From a checkpoint of a small image classifier.
Model: 26.9M parameters, 32-pixel images, arch convnext_v2, norm layernorm, activation swiglu, num experts 16, patch size [4, 4], layers 12.
Training: adamw at rate 0.0012, batches of 256, held-out accuracy 38%.
Data: trained on photos of plants, animals and fungi (iNaturalist), 77898 training examples.
Rows from block 9 of a small image classifier, named by matrix and row number. Rows with one number within an expert belong to one neuron, the router's apart. Each number is 200 + 20 x the weight over its row's rms, rounded and kept within 0 to 999. All counts start at 0. After the name is the row's rms in percent of the matrix's.
Before each expert's rows are labels from the 100 images, of 14848, where the router gives the expert most weight on average: "patch colour" is the nearest of a few named colours to the mean colour under the peak. Only what is clearly more common there than usual is listed. The data: photos of plants, animals and fungi (iNaturalist). In brackets: how many of the 100.
# router: router (model.blocks.9.mlp.router.weight, 16x384), inputs 192-383
# gate: expert gate (model.blocks.9.mlp.gate, 16x192x384), inputs 192-383
# up: expert up (model.blocks.9.mlp.up, 16x192x384), inputs 192-383
# down: expert down (model.blocks.9.mlp.down, 16x384x192, transposed), outputs 192-383

# expert 6
patch colour: brown (57)
router.6,106,203,215,213,200,212,186,173,210,208,174,193,212,193,175,194,188,182,214,191,235,199,199,184,191,241,178,189,222,182,217,171,183,230,197,188,184,211,211,214,205,229,211,184,170,213,196,214,220,236,194,210,190,196,206,217,227,249,195,196,212,201,212,189,209,165,219,216,181,203,191,187,177,177,196,221,164,184,195,192,204,218,188,220,211,211,226,175,184,193,216,192,199,196,205,191,192,201,181,218,234,199,212,193,203,220,175,197,201,193,188,190,181,160,184,189,188,201,221,214,208,193,182,204,215,199,252,197,176,219,149,194,199,190,177,201,205,181,176,166,175,206,233,186,191,201,228,199,167,187,181,235,203,203,180,218,188,193,208,175,168,207,206,207,199,186,182,196,207,215,197,244,181,178,200,181,186,205,252,214,205,204,200,203,211,204,166,188,187,185,226,208,174
gate.0,102,180,196,189,209,219,186,219,222,218,201,230,193,230,223,210,201,212,195,219,204,197,138,221,198,219,199,181,178,202,166,165,192,201,231,205,185,216,194,183,237,188,235,229,193,189,198,210,226,187,177,166,198,196,220,230,191,195,199,205,191,207,208,210,172,176,190,226,202,207,191,186,236,220,201,181,204,181,207,205,179,161,228,183,198,202,185,215,143,202,178,214,227,170,204,182,195,205,201,197,222,222,187,236,217,203,210,192,236,210,178,188,219,167,197,170,166,151,195,231,194,181,208,180,244,186,225,194,245,182,194,205,173,180,205,218,189,208,222,191,212,199,205,220,161,195,180,194,195,173,213,181,197,224,187,178,197,247,233,167,208,169,189,201,183,210,209,207,210,220,150,217,220,178,209,202,205,217,214,207,192,215,207,185,227,202,176,201,214,188,213,181,223
up.0,103,181,199,187,190,208,177,186,206,189,234,228,176,199,196,241,216,242,157,211,209,216,206,194,166,190,198,159,229,189,158,211,199,241,190,174,185,197,233,210,224,168,208,242,187,174,211,207,211,210,200,180,199,208,231,174,181,200,206,208,201,189,186,172,199,160,210,200,201,201,186,226,200,176,204,195,190,213,173,203,205,195,224,223,209,219,219,229,182,195,188,219,199,183,198,195,217,209,176,184,230,212,242,222,216,183,171,200,164,214,176,217,161,176,214,157,177,226,206,192,199,222,207,180,196,186,208,186,201,209,179,204,188,179,226,206,222,223,213,184,202,208,179,204,215,211,188,182,190,192,216,232,181,206,191,209,211,190,228,180,200,180,235,206,171,189,193,208,221,196,174,158,218,156,186,188,181,147,203,206,208,159,206,199,208,183,195,240,199,222,200,171,207
down.0,104,211,167,214,180,221,214,235,185,225,175,205,172,185,189,178,217,200,173,185,198,193,201,209,197,238,208,187,200,229,217,195,211,185,190,190,224,219,231,239,204,200,184,188,202,181,231,201,198,218,199,224,213,186,204,185,207,214,220,214,223,261,206,223,192,208,238,204,171,205,200,175,181,223,175,206,198,215,222,182,181,212,216,212,210,174,182,182,197,206,191,216,192,190,204,221,200,192,203,174,171,199,196,201,225,205,200,176,198,197,181,244,192,185,175,161,181,240,227,202,215,203,185,206,179,252,196,207,202,225,192,201,200,205,182,250,182,215,223,219,189,190,221,203,226,182,179,222,257,199,214,221,229,191,226,224,210,211,189,232,197,180,215,174,162,218,188,194,193,204,166,204,181,160,221,213,178,194,190,208,210,221,224,213,169,150,200,223,213,201,195,189,201
gate.1,106,191,214,175,212,158,173,168,182,196,199,189,178,209,214,194,183,197,169,174,189,182,221,190,245,209,182,226,244,182,170,187,210,187,231,228,205,201,223,207,225,221,201,217,214,218,184,225,206,192,187,221,169,190,166,214,213,193,190,228,231,220,163,195,195,228,225,195,188,176,176,178,229,218,204,211,222,216,227,195,199,176,250,198,214,194,186,201,190,227,175,219,158,209,229,201,214,218,208,201,220,208,177,197,200,162,184,160,232,208,188,207,214,191,165,190,174,179,189,214,201,203,193,140,173,174,220,186,187,222,186,201,221,203,203,168,187,163,166,201,178,139,186,205,195,202,212,204,186,214,208,223,171,203,206,221,163,216,185,186,201,235,216,209,221,180,172,186,233,204,186,195,189,222,194,158,180,200,169,195,200,206,220,235,212,204,223,241,184,188,203,240,228
up.1,103,214,201,209,199,206,225,220,177,213,236,196,218,195,181,184,217,230,197,182,202,198,189,214,199,176,169,236,181,184,195,204,195,196,163,199,189,181,183,239,174,230,184,189,192,263,158,171,212,192,188,240,220,236,216,197,164,188,217,197,178,192,223,218,194,184,159,208,195,205,206,174,204,224,193,215,230,225,219,193,187,154,210,195,194,224,228,200,191,203,230,223,221,231,190,168,169,234,170,211,204,198,165,207,213,195,245,232,192,177,185,208,209,214,195,190,197,205,206,194,170,191,212,182,225,206,198,177,176,219,218,203,233,164,183,183,240,210,201,167,208,195,229,201,211,184,201,228,221,219,186,232,185,172,182,209,225,231,197,223,203,210,139,215,205,153,221,203,227,200,213,203,218,180,196,173,216,189,210,195,174,208,222,169,211,212,220,186,205,162,205,181,204
down.1,101,200,171,166,207,175,216,185,212,190,240,202,176,177,207,213,200,215,196,184,167,223,213,216,183,223,201,224,166,212,234,205,168,220,209,220,208,215,199,186,179,177,212,199,190,183,241,203,212,207,189,224,219,201,231,197,214,231,211,210,223,229,212,214,202,197,201,228,189,194,185,211,184,217,215,183,209,181,200,176,173,231,235,205,206,224,222,186,194,210,189,184,197,230,228,205,186,186,218,182,206,163,199,174,222,207,214,193,200,198,220,207,200,159,203,196,217,208,235,176,200,231,196,172,163,189,217,184,211,213,161,203,256,206,233,180,156,219,221,215,193,137,201,189,221,187,198,230,216,204,207,189,186,214,210,211,195,162,181,188,221,231,194,224,203,204,150,137,180,202,195,199,238,171,191,195,162,213,206,183,232,199,166,200,227,211,221,191,194,203,194,192,200

# expert 5
patch colour: brown (53); black (35)
router.5,100,203,199,189,185,203,225,191,193,214,204,190,220,178,179,200,193,215,187,190,148,200,228,239,176,211,177,197,236,208,200,209,233,149,221,192,204,183,208,206,229,193,187,221,216,186,210,201,212,217,211,187,196,216,186,245,216,165,219,237,227,238,192,206,189,171,185,199,205,198,187,216,194,196,185,220,234,181,233,203,228,162,211,207,195,191,169,212,157,192,181,191,195,176,209,185,187,174,186,191,181,196,203,205,189,203,225,180,214,186,218,197,202,210,200,208,184,217,168,176,185,201,172,207,198,184,197,213,219,196,217,189,186,190,210,199,191,200,224,228,214,199,237,203,192,222,200,222,186,196,228,232,203,199,207,215,214,216,172,215,217,178,226,173,189,197,216,182,205,176,208,190,193,164,200,201,210,182,247,160,182,165,160,170,214,187,190,193,255,192,179,219,220
gate.0,098,164,208,220,226,197,187,221,182,183,236,196,219,175,194,243,212,221,204,192,223,195,215,207,233,189,205,184,240,225,201,176,192,211,193,198,182,216,216,210,187,189,233,227,224,207,145,190,159,184,206,230,221,205,190,212,225,226,201,209,225,195,225,191,201,157,199,166,202,183,190,200,204,161,203,209,184,189,189,215,202,230,195,187,197,180,207,224,218,184,201,179,227,207,204,198,214,201,204,202,192,207,195,217,202,183,191,205,173,186,178,225,209,174,166,237,216,212,200,171,217,195,200,213,168,207,169,217,170,225,197,195,184,177,205,177,218,223,172,231,201,204,195,220,206,175,179,188,214,174,179,171,207,217,205,220,180,216,186,221,216,175,221,231,167,187,213,180,190,155,181,182,179,191,186,199,193,174,205,204,169,185,244,193,222,159,167,200,214,229,188,193,213
up.0,098,178,206,214,203,216,200,203,162,207,187,205,180,214,237,208,214,213,178,192,230,206,206,226,212,173,190,215,222,229,206,192,213,193,220,201,198,202,179,201,205,209,225,227,200,199,193,222,188,223,229,175,219,208,158,198,238,218,214,216,215,206,195,199,204,198,198,178,187,213,179,179,229,163,187,224,196,188,201,186,257,180,193,194,156,174,190,180,192,219,238,235,200,194,217,183,201,196,234,255,180,214,205,208,186,176,208,185,179,189,208,204,237,211,154,205,210,207,217,175,197,173,225,197,183,180,198,194,144,182,188,173,187,208,202,138,196,198,176,203,215,225,182,201,198,199,187,219,229,245,194,203,231,242,172,216,218,218,190,182,224,248,199,163,178,193,222,186,180,164,218,182,184,188,196,199,181,182,194,172,213,184,234,229,224,159,215,204,208,193,207,205,172
down.0,098,202,204,168,201,212,196,194,192,223,205,213,157,194,173,232,206,218,197,242,139,236,204,158,229,187,191,197,203,181,221,203,231,202,186,214,210,202,215,189,201,192,229,214,193,189,208,222,226,212,192,199,168,162,187,237,228,223,210,199,191,226,190,183,213,192,152,207,208,194,185,180,199,197,193,208,216,208,162,164,173,214,198,185,163,184,202,195,227,172,213,175,172,203,208,183,194,179,200,201,206,201,197,183,197,218,204,203,213,206,198,190,219,225,184,229,210,203,175,209,205,212,205,213,207,182,186,207,178,199,218,202,195,214,181,193,208,194,186,218,186,197,197,211,216,191,183,194,190,243,196,233,216,202,227,192,212,191,210,180,221,161,203,248,220,234,210,205,222,187,178,223,177,198,145,172,225,210,166,218,200,200,248,211,190,236,178,181,164,178,202,206,195
gate.1,101,205,188,174,214,216,193,219,208,205,198,186,195,185,208,230,197,226,161,220,209,193,219,203,184,197,214,188,222,216,186,162,176,229,187,154,242,193,202,161,213,154,200,226,203,155,191,175,238,168,220,161,206,189,195,207,251,194,229,220,190,218,176,183,204,197,198,230,177,210,192,202,196,207,204,186,177,205,220,214,197,168,192,193,206,230,190,181,165,208,185,167,218,201,185,211,189,195,200,216,203,199,214,205,180,234,173,202,167,189,221,162,199,182,229,226,173,213,186,194,209,215,199,191,202,200,219,189,198,231,217,161,179,243,188,195,215,214,197,222,179,212,219,200,180,232,185,208,170,192,193,196,186,180,185,217,207,207,199,187,168,188,220,215,170,216,200,223,189,255,262,255,219,182,188,202,195,181,218,185,188,191,183,230,226,169,179,196,188,208,218,197,232
up.1,098,190,229,168,231,214,215,212,206,221,199,216,161,188,199,200,252,230,174,215,205,198,200,165,175,221,214,205,193,193,140,189,202,181,194,178,180,234,188,186,193,201,200,182,200,222,216,223,224,182,239,208,197,195,187,184,218,165,217,158,241,190,176,190,192,177,176,179,225,220,237,189,186,196,179,207,171,220,195,219,222,202,249,164,175,173,201,209,210,179,176,217,192,181,207,182,164,231,214,206,218,158,180,199,192,191,201,182,218,183,194,190,219,179,209,201,199,191,195,190,211,229,192,165,224,236,220,199,201,235,200,234,179,251,183,196,198,202,185,232,189,223,200,198,207,174,181,223,216,212,173,176,182,205,183,162,207,207,209,157,200,246,188,214,206,186,156,216,218,199,216,185,213,215,214,216,223,157,192,214,197,237,180,211,182,184,237,189,188,190,208,192,234
down.1,098,216,210,199,206,213,199,217,200,208,185,219,195,199,210,178,149,197,204,163,187,217,218,186,208,208,218,224,188,145,179,218,191,200,219,201,175,193,217,242,200,207,178,183,192,217,219,185,150,220,191,194,182,216,221,204,194,240,191,184,205,146,227,180,199,177,194,262,197,204,195,199,198,187,188,176,185,191,209,226,224,207,201,230,167,184,189,178,224,191,168,189,219,180,205,194,205,202,225,199,213,188,253,166,197,178,220,203,189,174,179,204,189,200,213,174,180,219,202,195,225,188,204,182,180,187,217,212,175,184,212,224,196,228,185,184,182,197,233,204,194,172,173,200,217,188,219,196,161,196,174,179,199,178,216,180,235,208,191,184,217,175,190,195,205,224,203,224,213,185,204,163,205,177,193,230,153,196,176,183,222,184,198,199,187,229,189,216,194,210,224,179,204

# expert 9
patch colour: white (52)
router.9,102,227,208,220,209,211,207,203,207,211,182,213,200,186,182,196,211,226,157,187,194,183,171,182,184,150,214,218,237,184,181,211,167,188,172,184,236,215,174,210,194,205,219,188,217,208,176,231,183,174,210,224,206,135,203,187,197,184,196,171,199,184,191,184,219,190,213,201,162,207,208,168,238,214,197,164,228,223,189,192,213,200,206,202,208,206,193,223,189,214,207,186,163,192,198,183,224,217,198,218,180,161,205,181,195,162,210,184,188,202,191,205,216,186,211,213,207,191,203,186,218,198,238,185,202,203,180,225,207,188,221,194,244,199,189,194,170,203,202,232,192,199,172,236,198,218,201,205,214,204,224,200,181,202,230,205,208,190,193,171,224,166,194,166,221,185,193,195,233,230,215,190,218,193,223,220,199,236,118,187,201,229,211,227,173,212,219,223,187,250,211,186,218
gate.0,105,234,159,202,176,226,222,167,170,187,179,189,205,185,216,213,209,178,171,147,198,178,203,196,155,208,202,231,196,205,217,206,175,211,218,198,202,217,201,183,165,180,226,225,186,200,197,190,209,195,175,192,185,183,178,199,213,207,209,201,194,190,211,207,196,213,154,210,168,202,205,218,190,216,241,185,158,218,207,212,206,234,218,208,212,208,188,218,221,235,211,211,190,207,199,155,210,221,213,186,195,176,211,202,206,192,253,184,201,218,174,165,197,187,207,172,175,181,220,207,149,179,181,186,209,202,172,208,194,234,232,182,184,196,179,192,172,198,208,212,219,171,168,209,199,219,254,192,240,230,194,205,193,163,222,219,196,235,218,213,192,189,207,229,237,192,196,164,193,183,197,206,208,186,232,185,160,217,207,226,200,225,178,193,201,238,191,202,219,196,214,238,222
up.0,101,202,225,215,221,215,196,206,201,193,201,214,233,189,150,181,206,180,200,171,198,245,171,217,181,215,210,224,211,193,191,196,190,221,204,219,185,172,207,205,182,185,209,191,206,213,211,179,218,191,199,208,208,192,171,165,230,175,222,189,217,204,200,192,207,167,175,209,197,201,225,209,196,210,208,192,196,220,183,198,176,215,227,244,161,187,205,179,209,173,217,193,168,192,192,233,212,203,193,197,218,234,197,190,195,201,194,182,207,221,210,191,205,187,221,205,206,211,188,187,173,220,212,187,187,194,215,229,232,234,240,196,163,162,208,178,182,229,198,208,222,226,151,213,198,200,198,191,203,176,185,178,222,173,188,223,192,202,192,230,208,192,203,208,208,184,198,204,173,226,194,200,212,222,239,192,175,156,201,218,173,185,206,182,195,217,172,242,230,173,224,173,209
down.0,101,196,215,211,222,220,211,180,200,198,219,188,217,212,219,183,184,180,144,216,210,208,177,176,225,178,208,213,224,206,215,235,201,203,209,234,191,217,218,220,215,206,197,207,218,223,192,183,198,209,209,201,208,167,176,191,204,211,209,223,218,209,199,176,225,236,207,202,203,192,186,165,202,249,211,189,240,208,175,210,172,184,205,207,148,186,156,213,198,223,257,232,200,210,187,199,169,206,204,177,224,219,201,188,213,225,201,210,220,199,202,238,212,201,189,210,186,220,182,218,181,249,183,238,223,234,188,164,169,217,205,215,206,214,158,205,189,224,202,174,182,219,200,203,204,176,184,182,224,169,201,186,188,176,234,157,230,179,177,153,194,214,182,221,180,198,215,205,199,197,203,212,157,208,212,220,200,223,189,206,204,214,220,203,189,170,212,206,195,170,204,235,209
gate.1,097,204,219,218,159,188,212,186,188,208,201,213,171,178,223,243,224,200,194,188,223,205,219,231,195,187,181,219,197,197,236,173,190,218,194,190,211,188,216,157,204,171,209,193,172,225,218,199,202,221,215,199,206,176,216,190,216,186,214,202,217,208,198,221,223,233,180,210,233,214,184,208,228,206,189,218,179,220,195,182,218,173,229,232,184,181,201,199,172,183,229,225,194,178,205,192,159,215,204,167,203,205,156,241,197,160,208,243,153,196,205,223,149,231,192,200,229,226,188,233,207,195,168,234,200,207,223,186,224,205,187,241,216,205,168,224,190,195,197,207,193,208,205,208,215,210,208,174,196,216,199,206,219,188,222,185,188,179,210,213,188,171,207,204,189,259,211,189,208,229,181,210,200,157,211,204,196,193,207,221,180,180,220,222,208,218,211,206,202,199,177,212,190
up.1,098,161,247,191,234,175,175,194,164,165,194,214,201,226,223,187,208,172,185,215,188,189,184,161,159,201,175,207,213,197,190,188,190,169,199,208,173,179,207,239,206,199,194,221,208,169,230,233,187,204,204,215,213,215,225,207,193,200,172,200,200,190,230,193,188,156,210,192,224,208,234,186,185,203,192,165,227,183,209,184,204,212,226,183,174,204,212,236,226,199,194,200,251,199,198,201,236,170,215,187,193,177,239,154,205,245,190,223,228,199,212,199,218,197,207,195,205,164,216,185,208,210,177,201,206,205,194,193,188,162,216,204,157,211,204,191,166,185,170,194,186,213,190,180,202,197,163,193,209,222,201,183,217,197,180,180,231,184,220,205,164,199,221,237,166,190,183,232,181,159,187,179,200,196,192,190,159,234,214,217,191,200,162,171,218,197,193,191,224,229,204,194,208
down.1,099,189,208,171,216,222,188,195,203,173,177,163,193,221,206,202,200,188,171,204,182,208,194,223,197,196,192,206,202,210,183,186,216,177,196,191,189,204,159,223,205,179,183,223,187,213,180,213,198,176,230,221,211,209,157,191,198,174,207,225,185,214,233,189,194,205,198,175,178,179,194,217,210,175,177,240,206,180,217,238,202,179,164,203,210,232,261,174,192,162,207,173,213,185,167,196,191,216,202,201,180,233,184,207,175,177,219,165,180,197,210,190,191,158,221,216,197,193,224,194,208,173,181,189,226,198,219,187,184,195,219,203,181,173,205,230,228,212,210,171,274,180,196,169,200,217,209,172,199,185,200,208,189,196,195,180,180,212,179,186,173,215,204,201,211,199,225,199,202,175,230,188,189,204,221,207,237,204,209,203,171,222,209,201,205,194,212,144,216,216,185,202,209

# expert 13
patch colour: pink (57)
router.13,098,222,198,212,192,170,187,190,207,180,231,217,215,172,189,191,208,178,205,189,205,197,192,199,170,195,180,220,182,194,181,204,202,174,206,242,179,213,260,206,223,203,218,166,221,193,216,194,167,192,174,187,200,177,216,184,212,202,175,176,181,216,189,182,239,147,174,164,202,183,217,162,191,198,211,205,219,199,189,206,178,244,192,210,190,175,206,210,203,198,203,205,220,218,205,211,213,186,224,231,201,197,210,181,222,208,195,204,192,205,178,189,196,193,184,176,206,215,187,211,190,183,226,161,219,206,198,235,180,172,173,192,172,185,201,159,181,164,192,204,217,211,203,202,199,212,204,210,207,231,159,246,190,205,199,202,193,201,204,229,228,197,194,225,206,182,226,179,170,221,175,221,191,251,212,155,207,180,160,228,231,227,193,203,184,200,208,213,178,224,203,209,192
gate.0,098,210,213,223,170,185,198,221,165,209,183,181,181,178,212,190,204,167,189,198,199,219,168,174,246,157,212,208,216,213,200,207,194,197,150,195,186,188,229,190,217,175,205,164,209,225,211,224,197,198,232,182,224,220,221,224,201,187,204,222,211,194,199,187,214,194,237,169,181,139,203,185,208,224,239,201,191,218,218,190,204,219,218,201,222,218,206,230,212,176,193,209,147,203,213,215,212,224,186,203,179,202,198,166,216,232,194,205,167,180,244,203,199,246,186,185,224,200,214,207,200,191,191,196,244,229,202,245,215,164,184,168,170,214,198,232,177,188,170,211,183,239,205,197,200,198,194,189,241,202,201,213,184,193,198,220,185,249,210,168,200,178,193,178,224,222,207,186,224,213,162,173,200,193,222,208,218,194,176,184,202,207,252,179,201,208,197,211,214,176,185,187,231
up.0,095,205,228,199,182,197,239,226,208,192,217,179,223,232,215,189,205,172,205,217,233,205,205,231,194,204,220,200,216,222,172,250,236,184,199,228,202,208,198,195,204,189,221,206,184,183,206,151,237,190,188,211,178,196,213,139,214,194,202,203,201,210,235,218,196,210,230,210,196,195,201,183,253,213,171,177,183,200,195,186,204,165,221,195,216,200,188,184,180,199,182,178,224,212,152,179,194,204,208,218,213,191,214,225,210,209,203,195,199,224,233,189,183,178,207,209,212,219,181,208,215,210,206,218,219,194,194,170,204,166,177,238,191,225,205,202,190,186,205,232,187,204,213,198,215,251,201,176,197,175,212,217,205,225,220,214,237,178,174,187,192,203,264,189,182,182,199,210,197,187,196,159,192,222,194,201,210,192,178,166,218,154,155,205,210,200,181,185,211,216,194,192,172
down.0,097,205,201,186,218,174,211,177,224,186,179,183,199,218,198,214,179,164,205,204,220,204,206,204,146,163,178,229,205,188,188,206,214,213,193,204,212,201,198,208,219,225,198,204,182,200,215,199,229,236,191,230,174,170,215,225,194,195,187,208,184,219,223,209,216,181,212,202,215,204,206,217,166,206,213,214,181,188,232,200,207,181,182,195,178,208,183,178,195,195,182,204,198,211,194,238,255,206,200,210,232,201,194,232,209,213,216,208,221,202,198,214,194,229,226,182,225,204,191,155,193,166,194,214,165,209,232,217,155,170,206,223,205,174,190,197,201,196,202,226,205,186,186,182,184,208,176,192,200,223,169,208,206,218,156,188,211,223,196,223,181,200,217,196,225,196,207,198,213,198,197,189,161,210,210,169,163,179,214,207,199,226,179,185,176,262,173,190,208,219,205,192,207
gate.1,099,197,207,211,177,260,199,202,165,179,188,208,186,211,205,187,233,188,180,196,189,164,207,212,180,186,208,229,208,190,223,193,196,178,186,212,198,188,190,199,182,180,230,226,186,164,225,184,235,232,201,218,227,234,183,208,220,216,207,192,218,180,241,195,191,210,168,181,170,192,207,225,218,183,235,188,187,196,183,189,174,184,195,217,186,257,217,220,185,237,217,197,232,185,223,171,177,192,240,190,197,178,201,209,173,202,213,182,162,204,189,173,188,220,178,179,203,204,212,197,218,193,201,174,192,223,171,210,216,256,179,181,190,207,199,210,171,213,207,211,184,197,202,198,203,217,219,179,189,226,192,219,201,205,220,211,222,199,147,178,221,182,183,184,221,202,245,215,157,209,197,211,226,209,191,202,205,221,189,205,196,210,209,192,198,244,185,198,190,170,216,179,181
up.1,102,179,187,218,167,196,221,194,208,202,222,209,212,205,201,182,225,186,214,189,192,172,223,169,207,242,194,224,224,203,196,250,193,220,167,201,181,216,178,174,234,199,201,180,184,212,201,204,195,203,193,221,211,234,203,238,200,184,188,193,169,208,236,210,201,199,198,207,224,198,235,202,208,218,185,215,233,200,218,208,205,226,212,182,168,240,206,212,220,176,209,196,207,193,193,176,238,195,193,202,158,182,167,206,151,211,182,187,170,183,204,189,164,223,208,197,192,220,221,187,193,234,166,190,187,201,174,211,238,203,182,203,176,224,191,170,186,196,187,210,197,182,196,192,224,171,197,198,261,222,230,212,154,185,179,196,223,197,177,227,241,200,205,229,232,170,179,194,211,192,201,233,193,194,210,188,166,166,213,216,200,197,211,169,208,225,208,204,186,158,189,197,239
down.1,102,194,177,174,195,245,197,184,170,227,182,209,187,222,193,211,211,199,194,229,231,215,220,168,242,214,216,230,183,192,198,161,206,199,158,189,206,211,161,173,212,191,222,139,179,197,202,202,216,227,174,204,214,201,176,190,196,220,214,177,165,190,177,189,189,161,200,204,202,213,180,206,221,210,205,208,172,176,248,209,164,218,167,200,202,222,194,206,188,198,201,175,201,172,225,212,197,183,179,215,205,226,211,173,218,207,200,235,172,211,193,217,201,184,194,189,197,195,215,199,168,175,195,205,198,179,174,194,180,194,215,190,199,191,176,172,206,218,210,222,175,168,211,231,194,223,197,216,210,210,203,203,211,189,205,200,238,196,189,200,190,180,196,208,177,226,242,188,195,173,209,148,183,231,201,190,234,197,201,208,204,191,239,192,177,176,174,174,209,209,205,196,229